config.toml
arch = "xception"
model = "image classifier"
dataset = "microscope photos of single blood and bone marrow cells"
train_examples = 97085
image_size = 40
crop_scale_min = 1
horizontal_flip = true
targets = ["cell type"]
num_classes = 17
norm = "batchnorm"
activation = "gelu"
channel_attention = "se"
depths = [2, 4, 2]
kernel_size = 3
stem = "deep"
widths = [160, 320, 640]
label_smoothing = 0.2
loss = "cross_entropy"
init = "trunc_normal_002"
residual_init = "none"
optimizer = "soap"
beta2 = 0.95
lr = 0.0037
beta1 = 0.9
shampoo_beta = 0.95
eps = 1e-08
precondition_frequency = 20
max_precond_dim = 1024
merge_dims = true
one_sided = false
adamw_lr_other_params = 0.0016
cautious_weight_decay = true
steps = 9200
batch_size = 128
epochs = 12.1
lr_schedule = "cosine"
final_lr_fraction = 0.01
warmup_steps = 460
weight_decay = 0.1
adamw_weight_decay_other_params = 0.01
Rows from block 4 of a small image classifier, named by matrix and row number. Rows with one number belong to one channel. Each number is 200 + 40 x the weight over its row's rms, rounded and kept within 0 to 999. All counts start at 0.
After each channel's rows are labels from the 100 images, of 14976, where the channel reaches its highest value: "strongest on" is what is common among them. Only what is clearly more common there than usual is listed. The data: microscope photos of single blood and bone marrow cells.
# convs1: first pointwise conv (model.blocks.4.convs.1.weight, 320x320x1x1), inputs 107-213
# convs3: second pointwise conv (model.blocks.4.convs.3.weight, 320x320x1x1, transposed), outputs 107-213

convs1.288,180,194,196,255,255,139,246,213,225,164,254,201,265,226,277,120,230,223,182,249,246,216,165,192,186,171,157,110,234,205,239,225,209,200,168,271,230,162,221,213,202,205,224,164,173,256,249,176,195,270,175,209,154,175,239,168,188,202,165,149,163,243,175,153,130,321,196,170,224,263,198,218,218,57,178,200,260,272,237,158,234,159,217,190,185,219,184,189,151,194,222,207,161,173,204,201,168,250,180,146,278,238,192,218,166,172,174
convs3.288,239,205,191,175,190,246,234,295,192,204,167,155,224,201,216,202,198,196,163,273,142,233,191,158,230,203,129,179,183,182,162,275,163,239,166,241,208,179,144,169,141,158,122,205,137,192,238,206,239,207,194,182,281,142,159,206,229,248,202,231,226,165,232,166,218,186,222,202,180,232,178,271,180,317,165,226,249,252,132,161,193,179,191,204,197,183,176,165,212,190,194,168,186,185,154,182,215,150,249,224,255,253,139,234,252,211,241
strongest on: cell type: eosinophil

convs1.23,201,195,225,179,214,175,206,164,226,197,213,252,125,170,158,215,268,197,95,186,251,199,133,206,170,165,311,177,199,173,202,222,190,266,238,55,190,230,165,245,208,215,269,189,283,219,203,148,207,168,223,221,245,244,261,249,301,186,211,161,193,228,206,220,186,233,160,235,248,201,203,151,196,173,245,188,224,177,155,219,231,120,231,191,171,185,251,115,175,247,203,235,213,256,250,168,221,194,235,165,248,247,207,158,227,194,164
convs3.23,234,157,194,203,156,196,204,196,284,223,190,193,216,161,209,141,140,204,196,213,161,251,282,187,180,178,226,202,265,202,220,246,177,172,176,223,140,190,277,210,232,151,178,200,192,200,198,164,208,181,188,195,167,207,184,237,247,184,83,144,192,201,224,227,160,197,242,188,212,231,220,227,265,192,192,208,207,199,196,212,167,233,52,222,186,203,189,162,105,174,228,170,160,159,189,142,195,216,167,187,176,192,200,153,255,201,229
strongest on: cell type: band neutrophil

convs1.80,213,199,200,235,191,250,135,202,202,273,247,188,159,229,184,219,179,145,202,182,194,99,146,162,182,154,193,224,204,225,206,197,217,280,212,268,246,189,189,149,140,206,144,166,164,229,171,228,201,211,181,215,250,226,232,203,165,278,222,160,250,215,137,232,147,163,201,223,276,167,182,241,202,190,204,238,222,274,210,160,219,191,234,170,154,233,148,149,169,196,157,208,172,225,194,117,189,164,228,175,203,250,182,222,152,166,149
convs3.80,157,221,188,183,206,181,194,186,171,162,245,190,157,184,256,158,154,170,180,190,255,182,243,144,256,181,127,145,241,216,192,221,163,176,235,146,196,214,219,194,234,187,156,145,138,214,235,179,226,270,229,195,171,125,182,209,115,169,182,215,132,218,233,189,239,102,198,238,209,174,224,169,189,261,115,222,232,224,148,260,237,236,232,200,190,168,157,260,190,164,209,225,244,208,234,150,216,190,225,160,183,268,163,178,247,191,186
strongest on: cell type: lymphocyte; smear: peripheral blood

convs1.56,189,211,185,183,237,189,107,179,250,180,210,200,168,220,232,198,211,184,222,212,224,257,176,260,230,176,280,177,249,118,138,281,153,230,188,213,207,180,176,194,198,183,131,204,238,206,201,202,202,250,174,240,227,207,203,194,197,258,178,197,187,212,190,216,176,183,214,200,133,214,184,249,246,106,156,179,161,170,226,189,165,192,302,232,245,210,199,268,263,211,239,200,224,181,234,180,183,211,162,132,209,233,240,207,160,215,121
convs3.56,173,154,170,188,238,211,90,162,247,146,207,141,200,182,255,158,196,195,207,167,162,219,159,141,194,153,188,155,202,172,192,221,185,274,273,213,123,193,217,135,237,196,217,182,198,168,148,179,222,222,241,171,202,211,207,185,160,215,207,222,208,185,222,185,213,145,175,128,207,217,202,173,255,263,149,174,215,207,299,140,193,168,216,191,166,177,175,229,235,299,185,166,190,148,159,188,211,240,118,249,254,259,244,152,102,220,173
strongest on: cell type: erythroblast

convs1.241,237,250,224,186,144,228,178,290,132,187,160,199,176,200,178,259,234,87,234,223,184,199,221,150,238,165,263,188,132,208,235,165,223,277,159,190,240,247,155,180,183,221,141,238,157,181,209,180,241,196,215,229,211,226,256,223,202,200,249,186,164,210,177,178,237,163,228,171,233,177,163,146,162,274,231,150,288,249,154,208,185,160,106,194,245,218,241,262,179,235,248,264,252,238,211,174,298,174,175,152,179,183,150,249,211,159,273
convs3.241,247,181,215,149,196,248,173,229,174,130,210,201,137,183,219,148,164,150,150,139,206,243,206,170,150,271,167,201,186,164,212,249,149,255,185,215,180,171,248,241,205,255,204,217,199,211,184,208,210,244,165,183,192,178,193,197,138,239,241,225,198,192,158,269,157,159,217,189,242,169,130,146,131,220,224,221,175,212,164,210,143,260,289,218,238,215,140,189,211,216,224,117,228,242,205,233,226,180,254,234,165,218,190,193,187,172,212
strongest on: cell type: promyelocyte

convs1.261,202,150,157,190,197,164,306,310,210,186,235,153,182,196,268,163,162,188,146,192,178,266,222,196,286,120,237,191,195,209,213,124,193,125,279,276,260,224,203,195,207,174,169,130,205,212,161,203,147,191,158,158,242,201,254,179,210,213,177,211,186,202,212,256,169,239,198,225,195,239,202,273,135,178,205,200,223,141,172,180,180,185,200,162,177,104,216,175,211,175,131,218,210,214,244,193,276,180,150,196,195,255,192,255,213,185,151
convs3.261,197,215,230,232,242,161,204,197,215,228,204,196,231,164,211,246,200,247,213,208,189,205,255,214,163,146,231,212,174,159,232,154,178,212,239,210,173,221,230,156,155,191,158,198,167,221,206,238,198,188,214,143,189,193,227,225,221,200,186,325,219,211,215,188,140,197,116,152,164,174,194,165,132,203,283,213,169,256,192,362,170,181,187,301,195,194,233,248,218,153,217,144,183,297,122,209,184,135,222,225,203,209,247,207,205,146,280
strongest on: cell type: promyelocyte

convs1.141,200,134,189,185,214,181,198,185,192,204,178,176,175,234,291,210,207,172,235,198,167,175,148,225,245,187,194,199,160,217,174,187,240,240,229,268,140,234,203,185,110,223,186,187,168,203,192,225,129,182,221,198,217,149,211,311,102,246,228,222,240,245,231,160,212,193,190,170,185,284,140,172,192,179,215,215,167,268,193,232,236,185,178,163,209,211,266,218,196,126,256,200,199,208,188,243,313,121,205,203,175,232,182,235,224,235,171
convs3.141,180,211,237,135,249,135,176,236,190,141,204,160,291,254,208,186,177,274,187,209,173,218,211,265,256,99,238,197,222,164,177,168,210,221,216,160,329,239,206,146,223,183,176,221,145,217,206,235,160,216,192,220,249,191,184,226,189,221,162,240,224,157,240,110,88,176,232,217,197,238,255,239,244,154,236,200,191,238,211,200,186,206,198,208,244,208,229,150,241,127,205,245,159,194,224,242,211,173,132,155,193,210,238,160,134,186,223
strongest on: cell type: band neutrophil

convs1.44,256,152,233,158,205,262,217,225,194,247,310,198,256,182,191,148,212,249,214,214,212,137,230,108,159,161,171,258,154,256,242,242,197,200,212,241,168,87,271,244,200,117,214,174,191,260,201,214,209,207,224,249,146,235,217,214,199,208,214,159,170,144,206,162,159,203,251,178,265,145,227,219,208,153,243,165,214,110,229,306,291,233,145,228,177,202,190,182,260,198,206,206,260,263,196,150,207,231,174,175,249,165,219,160,148,279,243
convs3.44,165,162,194,168,262,257,161,181,255,223,178,227,181,189,173,234,209,169,269,257,155,180,222,166,162,174,186,187,266,245,204,254,260,202,296,213,159,236,179,192,217,155,159,222,195,142,148,199,192,200,226,158,227,135,155,106,189,123,217,162,216,206,216,185,222,231,210,121,227,145,244,115,188,185,144,203,206,258,188,270,172,114,206,169,188,152,219,198,207,130,229,161,188,202,204,188,296,222,203,181,162,138,189,156,237,187,217
strongest on: cell type: segmented neutrophil

convs1.118,240,114,239,212,176,214,148,191,188,206,169,221,214,221,156,209,207,190,148,202,207,229,144,276,109,180,167,238,163,160,168,254,232,220,233,143,260,151,168,222,233,141,257,226,199,165,169,174,132,163,289,145,234,126,129,228,121,197,196,140,242,179,233,214,218,190,210,216,131,239,169,202,169,247,125,163,80,223,226,265,211,155,258,157,105,196,177,179,173,196,170,186,157,195,190,185,115,159,199,141,217,183,193,218,219,173,153
convs3.118,176,210,162,199,244,187,204,238,221,141,201,299,174,148,200,233,248,200,196,161,190,225,215,235,191,272,203,276,210,187,103,143,173,223,286,150,205,297,226,155,201,166,150,163,226,230,205,158,210,199,168,230,186,215,191,160,165,184,219,194,178,190,175,208,285,281,202,208,178,223,133,176,204,183,191,244,184,244,164,162,222,167,250,210,235,209,208,277,201,155,258,201,120,200,223,135,173,94,96,232,139,214,207,199,281,242,188
strongest on: cell type: segmented neutrophil; smear: peripheral blood

convs1.119,247,202,239,268,220,182,136,171,218,238,267,235,136,194,201,148,173,186,267,212,215,196,171,162,181,263,175,149,113,227,191,214,155,196,202,137,170,191,165,235,184,130,188,203,155,184,219,204,159,205,189,267,194,181,224,228,151,175,145,231,191,81,215,242,159,278,160,169,186,187,238,156,230,152,225,186,252,112,192,322,251,308,235,200,249,295,223,217,187,150,206,196,239,208,233,176,290,155,163,182,234,216,222,230,205,223,196
convs3.119,222,227,189,211,253,234,234,204,173,166,143,223,196,133,222,205,240,212,209,192,191,126,173,200,307,181,193,143,158,260,221,112,277,177,190,228,186,177,262,199,175,93,239,172,196,195,243,101,237,194,234,276,168,170,187,125,164,197,227,210,252,221,215,230,176,169,145,97,168,191,218,175,190,160,217,205,210,180,186,135,211,200,213,226,199,155,158,187,191,182,168,193,284,248,195,156,164,236,265,182,179,164,235,129,140,170,176
strongest on: cell type: segmented neutrophil

convs1.211,232,182,187,192,201,210,221,156,182,119,248,186,291,159,147,171,252,159,219,238,299,237,204,119,218,211,240,127,187,233,135,284,172,211,185,175,201,219,151,215,229,197,192,203,288,212,182,171,206,219,202,146,165,243,172,178,210,238,170,218,257,157,197,228,157,152,162,253,173,198,155,177,287,156,106,156,198,179,145,196,193,191,188,221,133,214,214,146,258,204,182,131,206,114,262,191,197,151,258,223,103,208,297,168,196,175,201
convs3.211,243,250,177,201,203,277,265,211,118,309,198,217,134,286,209,212,225,224,146,191,177,258,170,211,186,196,216,276,178,275,206,170,204,219,91,202,238,215,169,167,223,197,219,227,204,224,178,142,213,224,148,151,185,196,211,180,247,167,139,190,188,191,204,353,194,174,213,213,271,150,194,239,209,248,171,245,245,132,137,264,184,178,153,192,226,205,213,169,229,231,305,150,151,205,174,135,210,196,238,232,210,263,224,143,196,210,256
strongest on: smear: peripheral blood; cell type: myeloblast

convs1.176,210,201,207,106,167,238,179,207,171,214,173,146,182,232,197,228,242,244,182,218,96,235,203,202,196,181,179,148,211,178,192,143,189,218,206,257,189,212,97,165,272,207,215,100,238,167,220,235,107,265,194,149,243,201,210,244,205,237,239,178,258,210,178,221,194,200,126,186,194,260,211,212,238,220,232,194,127,189,236,259,206,183,249,219,162,235,201,229,172,288,175,193,161,239,169,190,245,163,221,203,174,189,174,211,245,215,230
convs3.176,149,228,186,229,164,238,232,207,180,191,172,194,236,198,221,229,277,197,213,226,229,162,246,237,210,263,232,233,244,212,213,193,204,228,121,198,246,127,233,233,197,233,144,147,266,187,208,275,135,164,219,206,192,192,206,171,258,261,150,215,216,219,336,250,259,164,146,270,214,154,153,188,171,168,273,190,237,127,197,213,196,178,153,136,198,253,185,216,170,233,157,235,164,247,166,210,245,201,215,176,183,162,194,187,188,175,195
strongest on: cell type: plasma cell

convs1.220,259,220,227,135,174,192,197,251,236,240,178,170,140,208,195,182,179,235,241,187,146,260,229,134,161,172,156,162,143,94,131,232,208,265,217,230,196,238,208,212,203,204,265,213,160,197,242,293,225,132,283,201,187,172,216,224,288,228,218,215,169,174,254,171,253,211,261,177,193,287,201,234,187,211,229,224,224,275,86,246,248,247,133,216,213,214,167,199,233,143,226,267,219,232,176,193,302,222,242,164,217,222,278,199,230,201,170
convs3.220,174,205,192,141,168,255,151,227,159,207,222,207,230,185,186,180,182,197,186,198,251,253,233,191,242,117,150,241,180,163,257,254,161,236,200,217,220,229,168,189,193,193,214,226,211,245,184,199,239,182,198,163,171,196,236,187,197,147,134,175,222,268,148,199,271,174,178,176,167,199,192,242,189,172,171,243,231,188,134,219,224,161,201,256,180,191,163,246,202,192,246,202,216,157,190,169,191,214,185,196,204,134,179,148,137,159,166
strongest on: cell type: erythroblast

convs1.181,209,180,171,252,187,198,189,196,157,153,149,226,228,136,172,225,259,196,205,188,249,196,206,191,205,191,217,271,135,185,231,181,195,203,196,112,288,164,175,233,175,218,191,201,214,155,213,190,205,177,261,196,239,211,164,198,227,227,235,213,188,247,209,231,194,136,185,176,182,215,179,200,264,206,236,205,168,203,190,190,200,164,197,251,172,165,234,155,170,208,178,243,158,253,166,225,167,244,205,253,263,189,185,188,244,168,273
convs3.181,217,212,222,216,200,200,153,239,165,190,147,221,233,229,246,206,220,236,233,201,182,238,202,204,182,204,228,250,207,161,191,206,222,216,192,157,184,220,230,208,208,274,219,255,200,142,170,139,165,171,183,253,137,219,199,217,236,233,143,182,210,187,233,226,250,180,192,259,216,213,156,227,230,229,238,197,224,233,181,215,206,282,210,215,156,185,296,95,78,278,254,158,248,103,270,201,154,163,155,216,172,147,162,209,201,155,203
strongest on: cell type: lymphocyte

convs1.137,182,235,190,219,170,183,222,179,188,144,201,187,221,215,240,214,230,156,200,212,256,216,256,189,157,209,286,193,211,204,247,215,218,120,207,198,136,246,179,190,233,233,269,162,233,203,194,177,191,182,239,260,203,223,135,187,212,196,179,177,141,156,207,175,208,150,250,249,197,131,218,188,241,227,179,180,198,179,187,220,238,176,263,233,191,176,170,166,215,213,171,227,152,134,136,206,184,229,278,135,228,177,242,224,231,219,216
convs3.137,216,209,216,176,161,222,153,158,132,212,191,171,176,202,160,194,218,256,100,217,186,211,213,181,205,281,128,131,173,186,123,249,140,212,248,200,165,165,192,185,151,189,145,185,203,183,224,236,231,169,117,181,91,190,229,245,228,156,193,202,194,259,158,179,229,217,237,184,165,226,125,214,238,230,185,187,162,158,186,115,206,133,181,217,250,205,242,203,233,164,210,164,181,192,191,250,240,184,164,260,211,183,274,212,213,211,194
strongest on: cell type: band neutrophil

convs1.189,185,230,164,157,216,225,191,186,190,201,213,238,211,139,212,243,200,242,188,206,223,174,171,187,190,203,207,183,251,227,215,243,183,277,174,100,182,187,191,185,226,175,162,162,194,191,220,148,249,261,153,171,269,152,215,249,234,235,269,181,197,233,254,252,220,227,213,196,134,229,188,189,182,268,185,150,181,214,218,225,113,147,155,241,241,237,198,214,160,251,183,195,187,248,241,186,172,198,170,177,274,209,197,247,174,233,191
convs3.189,278,96,278,214,227,169,250,192,241,178,229,102,252,290,161,206,171,174,175,138,192,194,236,178,202,159,236,159,197,174,67,179,196,193,199,176,233,185,194,234,170,135,157,244,137,217,173,167,231,222,174,169,242,205,207,147,188,99,226,267,255,239,224,166,230,243,150,220,205,197,264,171,289,222,178,196,159,147,184,256,192,213,177,203,242,224,202,217,210,178,194,167,166,216,199,108,192,233,153,206,206,267,174,242,231,212,165
strongest on: cell type: erythroblast

convs1.49,245,260,219,196,141,216,244,161,209,193,185,176,170,204,222,218,281,190,233,177,194,261,247,220,158,251,176,201,155,219,211,195,228,109,132,249,197,228,196,274,155,216,262,188,252,238,136,183,187,165,167,219,225,126,160,230,229,207,215,179,168,222,156,167,190,161,208,205,155,227,130,266,199,224,226,213,234,222,201,192,212,165,196,189,158,201,172,212,212,185,217,152,189,243,154,187,125,181,156,144,175,157,269,239,208,206,171
convs3.49,216,313,135,228,251,230,121,207,178,192,215,196,216,180,223,214,212,104,177,193,164,219,191,209,222,178,183,191,179,187,206,203,233,200,227,177,249,174,240,241,297,258,214,208,200,214,184,178,240,214,246,209,167,218,188,230,161,171,184,182,195,211,170,213,293,161,216,170,193,212,154,221,159,245,182,192,112,173,197,168,232,190,173,156,204,172,225,227,270,260,257,298,278,186,147,202,153,189,227,246,230,105,222,193,174,156,160
strongest on: cell type: lymphocyte

convs1.5,211,147,223,151,181,196,224,189,239,342,263,236,227,220,160,116,162,213,221,194,127,175,160,216,184,195,194,146,227,204,277,210,169,225,199,150,237,149,153,202,222,223,185,112,280,86,231,196,263,255,188,205,185,190,206,205,186,179,194,180,220,196,211,122,151,161,221,206,330,188,204,193,245,168,187,260,172,270,202,170,153,169,263,181,139,212,196,232,213,242,131,224,140,178,211,217,137,192,217,160,176,224,179,247,268,185,255
convs3.5,210,171,142,209,152,170,217,245,190,147,179,178,285,169,228,134,148,210,152,214,131,218,271,223,109,218,234,234,220,139,149,143,162,206,157,172,238,135,210,239,208,129,202,224,179,173,199,188,227,220,207,232,152,250,217,150,204,245,177,206,190,167,222,259,186,212,215,203,222,210,208,272,191,229,234,216,232,149,181,209,256,151,182,207,193,264,234,225,224,185,184,174,128,192,146,209,170,118,165,252,187,198,204,183,253,189,237
strongest on: cell type: band neutrophil

convs1.153,195,188,221,219,204,182,188,205,177,197,240,182,204,216,216,223,209,188,249,155,205,173,118,157,204,201,254,161,134,211,142,207,216,123,217,136,171,190,170,112,150,181,204,167,170,221,236,150,171,209,212,164,151,301,260,161,234,235,216,256,196,244,178,147,152,164,192,261,216,283,184,264,195,302,236,225,349,190,214,151,242,155,214,149,242,204,116,169,245,243,251,265,146,132,231,189,282,130,231,254,233,273,147,166,173,190,230
convs3.153,175,171,298,218,207,183,183,195,168,236,172,106,220,220,225,206,247,247,272,173,154,171,216,164,155,173,213,235,190,261,179,170,278,162,244,164,245,205,224,256,261,186,147,246,199,205,229,223,193,204,171,167,179,216,170,167,193,220,133,188,201,167,214,187,242,217,184,139,219,186,192,229,221,217,212,213,278,130,112,164,236,144,194,183,185,148,246,213,191,159,212,215,173,197,216,170,196,114,111,175,134,236,157,257,207,230,170
strongest on: cell type: plasma cell

convs1.187,212,231,179,171,174,270,268,171,164,185,226,288,206,192,150,201,191,188,204,209,198,201,89,181,178,226,269,216,231,217,193,238,72,218,286,221,172,127,217,186,99,179,192,171,232,214,177,200,178,208,162,192,218,219,228,160,198,226,162,230,202,201,227,186,221,195,190,216,194,203,157,186,223,231,153,222,183,233,202,224,127,243,183,216,175,190,283,189,147,169,186,185,176,207,310,170,231,196,238,174,169,231,154,269,239,204,189
convs3.187,214,233,194,224,212,204,216,172,202,156,193,188,132,194,223,150,189,230,230,243,199,199,266,183,138,197,223,216,239,146,221,230,207,238,172,219,212,301,204,118,125,145,190,250,233,154,235,223,236,161,250,193,256,250,244,188,202,240,211,262,204,194,206,193,217,219,141,207,227,217,184,216,194,179,169,248,269,180,170,207,219,266,155,279,283,203,150,222,182,196,200,169,225,178,168,228,179,194,179,231,173,165,206,254,236,226,214
strongest on: smear: peripheral blood

convs1.132,265,225,297,146,193,215,223,242,231,146,222,192,158,122,164,88,189,203,200,177,207,234,230,164,294,257,265,188,213,128,192,162,173,286,242,206,232,137,279,185,208,198,224,205,201,128,217,176,160,199,251,215,170,144,186,181,198,142,273,178,97,320,229,211,149,239,237,216,203,165,255,198,236,233,188,171,167,164,202,186,196,293,161,174,211,193,196,202,159,209,196,217,232,204,149,214,165,204,222,131,148,250,275,197,245,197,205
convs3.132,228,229,250,190,238,204,223,171,174,246,198,182,212,181,183,185,141,157,224,193,235,142,237,179,138,181,229,232,182,170,225,201,210,282,155,185,208,246,258,229,232,210,187,154,198,118,204,156,173,176,235,186,220,207,166,189,237,187,239,198,279,134,171,112,155,212,206,236,185,199,214,171,208,202,190,219,209,201,136,245,213,232,169,182,252,158,192,197,230,219,221,221,218,201,141,207,175,70,224,172,255,174,163,233,192,219,182
strongest on: cell type: segmented neutrophil

convs1.257,273,225,243,242,236,115,117,180,242,167,186,238,256,177,236,217,186,204,185,278,266,164,200,196,216,293,227,139,222,205,152,290,185,94,169,156,256,205,179,219,281,126,177,203,135,219,229,218,164,294,264,266,175,158,235,175,146,166,202,223,184,214,235,217,165,239,213,249,194,206,236,194,234,218,278,210,243,257,235,208,186,156,192,153,263,191,151,152,192,247,204,245,221,186,190,181,252,212,219,147,191,158,160,216,199,124,110
convs3.257,253,223,196,213,150,150,157,204,216,187,227,172,162,228,166,153,105,134,175,224,155,230,203,182,185,335,246,176,157,195,252,217,232,179,209,193,215,201,243,206,177,178,230,207,231,203,208,211,211,218,221,67,250,176,301,139,248,231,175,219,237,250,206,73,205,232,169,231,147,188,210,185,259,132,227,225,188,85,202,218,168,214,226,178,206,193,178,215,140,271,223,222,133,194,182,196,213,114,215,124,161,130,203,147,211,184,203
strongest on: cell type: lymphocyte

convs1.282,224,186,191,222,198,105,187,206,213,152,199,231,142,182,269,168,216,193,181,182,183,203,239,173,197,163,221,162,142,165,259,227,203,246,164,191,208,208,204,217,265,237,162,202,221,245,153,216,243,240,175,203,255,261,155,205,174,227,138,240,210,186,200,209,166,226,140,251,250,216,215,226,193,147,289,231,245,147,236,185,163,158,122,227,200,165,239,188,144,149,228,178,208,268,209,213,238,206,122,118,205,243,150,198,219,151,189
convs3.282,162,177,160,212,215,223,254,240,265,220,270,200,189,230,233,180,173,177,239,112,189,220,127,200,170,274,109,205,234,289,134,259,86,207,219,199,145,262,156,179,153,253,167,172,257,257,197,190,179,210,208,47,164,237,197,218,207,225,234,143,180,265,224,217,219,156,223,233,101,192,131,253,212,136,187,235,225,248,146,237,208,156,157,220,157,77,238,193,219,257,162,183,122,242,140,205,242,225,165,207,159,206,162,187,247,216,210
strongest on: cell type: eosinophil

convs1.203,118,234,207,222,183,140,238,253,235,152,135,176,205,115,229,181,157,190,205,171,210,230,226,201,192,211,179,216,247,216,203,169,220,215,240,183,224,154,218,178,173,240,193,252,151,156,179,183,223,216,246,225,127,194,244,208,203,183,183,179,222,195,195,177,182,273,206,219,130,190,282,132,234,180,181,188,205,206,177,161,180,188,161,228,160,227,187,207,124,160,265,235,219,211,213,197,115,229,240,193,243,203,304,146,219,160,223
convs3.203,236,165,142,211,219,232,251,226,215,166,231,216,209,253,182,130,193,171,201,192,278,266,235,175,143,244,152,219,254,242,163,171,250,243,148,227,145,241,225,147,217,187,172,135,184,132,269,174,173,239,97,250,214,161,206,224,282,198,335,198,140,245,195,236,220,145,149,184,285,228,145,127,234,253,213,277,150,190,226,226,236,235,230,267,186,198,190,194,264,142,204,223,182,214,221,218,281,212,191,180,225,129,241,154,225,237,181
strongest on: cell type: erythroblast

convs1.267,203,133,261,188,166,200,264,156,201,191,101,149,275,226,216,235,172,238,181,197,185,143,229,200,185,185,224,203,194,178,176,126,319,187,279,229,189,202,217,241,208,192,165,195,105,244,189,299,164,179,167,230,233,263,161,147,191,209,188,195,193,242,179,183,163,178,213,212,197,308,178,126,205,264,304,184,115,194,137,243,305,197,208,181,224,186,188,155,114,190,169,218,136,206,193,204,163,222,179,176,230,211,213,238,169,206,157
convs3.267,184,241,137,237,246,171,133,231,116,211,247,228,221,150,202,172,272,213,210,145,233,225,180,222,123,198,255,242,188,141,137,223,185,210,193,248,295,179,241,208,114,145,208,216,177,203,190,199,198,269,195,210,176,168,184,213,192,223,191,179,254,202,192,190,192,169,218,219,218,214,202,175,219,191,174,191,159,242,136,215,258,169,155,212,174,160,170,275,166,153,138,153,188,193,294,192,164,181,296,257,199,257,166,257,182,199,147
strongest on: cell type: erythroblast

convs1.230,223,203,222,198,133,163,209,212,223,222,159,198,254,166,227,76,185,210,196,201,179,205,164,170,137,115,156,189,212,194,204,211,253,208,223,126,128,132,273,172,174,189,205,137,210,272,181,162,242,191,188,208,202,233,221,273,246,215,273,258,129,227,258,205,269,250,151,222,161,165,192,154,212,186,192,211,206,207,256,229,166,204,171,168,181,144,204,205,232,181,165,190,181,221,198,159,206,136,159,316,246,167,160,155,126,205,184
convs3.230,181,227,191,241,240,213,222,258,189,236,233,258,261,236,215,205,173,174,183,206,221,210,201,184,237,186,252,241,257,166,103,249,204,242,206,275,124,204,207,297,174,251,188,281,211,204,220,194,184,86,185,183,177,144,132,241,171,190,269,201,246,248,229,184,199,231,151,190,207,210,192,209,190,212,201,163,134,155,218,159,191,202,165,188,184,160,142,232,153,163,244,233,171,236,190,238,231,327,257,188,253,185,189,225,177,159,248
strongest on: cell type: erythroblast

convs1.147,172,195,124,153,150,88,229,187,189,204,208,231,266,235,117,140,152,265,250,160,187,181,105,225,215,215,107,219,233,211,165,205,64,228,288,208,175,189,180,199,206,170,169,150,214,232,156,151,155,211,213,188,170,174,183,199,211,240,255,189,193,227,163,215,138,216,116,281,264,209,190,166,205,181,202,241,167,121,206,215,163,174,165,221,150,190,247,203,185,186,238,172,234,233,169,222,257,161,193,154,250,216,192,212,224,198,152
convs3.147,186,180,188,165,153,199,144,229,191,228,195,205,180,173,179,207,198,230,232,244,260,220,322,205,151,248,179,235,212,211,181,248,211,235,215,218,240,180,221,346,197,209,245,195,207,237,205,210,107,161,144,195,164,150,210,252,206,159,141,151,228,236,219,215,195,225,236,203,249,187,210,207,183,184,188,246,212,242,229,167,206,217,189,179,206,262,112,185,178,218,174,171,211,206,216,249,238,246,235,202,201,193,182,294,181,282,193
strongest on: cell type: promyelocyte; cell type: band neutrophil

convs1.143,184,230,271,184,224,150,226,151,164,201,208,235,195,222,298,253,201,231,224,154,89,218,208,208,103,231,204,187,237,201,236,186,195,168,176,177,192,235,242,201,102,171,178,177,196,157,241,206,155,151,166,216,164,188,168,199,144,219,255,160,237,242,226,196,171,108,223,190,224,214,185,141,246,263,244,231,206,224,230,291,209,204,177,196,218,235,262,185,222,147,207,270,269,219,197,152,188,212,195,183,259,206,228,180,194,156,209
convs3.143,221,194,187,159,181,235,192,207,150,219,284,184,179,227,246,158,209,190,184,191,240,153,200,190,189,216,144,191,187,148,198,218,264,157,192,228,218,191,198,205,222,209,240,242,215,181,176,237,149,196,153,240,88,207,213,100,195,133,141,278,136,218,175,257,241,190,226,229,217,150,172,251,203,221,211,204,198,200,177,185,179,209,214,275,179,175,219,175,195,207,117,129,215,187,68,135,183,211,214,215,202,218,193,167,194,102,286
strongest on: cell type: erythroblast

convs1.226,205,210,203,126,173,227,251,316,144,228,158,183,169,183,330,236,206,183,138,181,305,191,187,162,224,151,276,172,187,217,176,202,230,200,229,252,241,203,197,278,187,196,240,197,191,185,203,223,131,159,205,151,162,211,204,214,166,244,204,218,130,204,147,140,170,172,225,171,141,143,254,256,235,199,192,219,178,196,151,204,201,216,278,168,252,244,135,23,236,158,216,225,212,222,159,184,147,210,276,225,197,217,180,173,288,194,171
convs3.226,220,211,269,156,233,182,222,160,188,237,192,209,220,266,180,247,242,172,204,241,178,304,185,255,217,180,123,238,162,191,192,200,192,216,180,184,225,237,236,150,178,235,205,215,162,133,190,233,163,150,164,174,178,214,192,235,196,224,172,183,180,244,251,153,183,253,154,159,202,257,140,196,182,181,190,173,204,213,198,262,219,215,181,184,185,194,269,147,208,152,218,165,107,207,219,218,191,198,243,184,269,192,218,198,164,113,246
strongest on: cell type: band neutrophil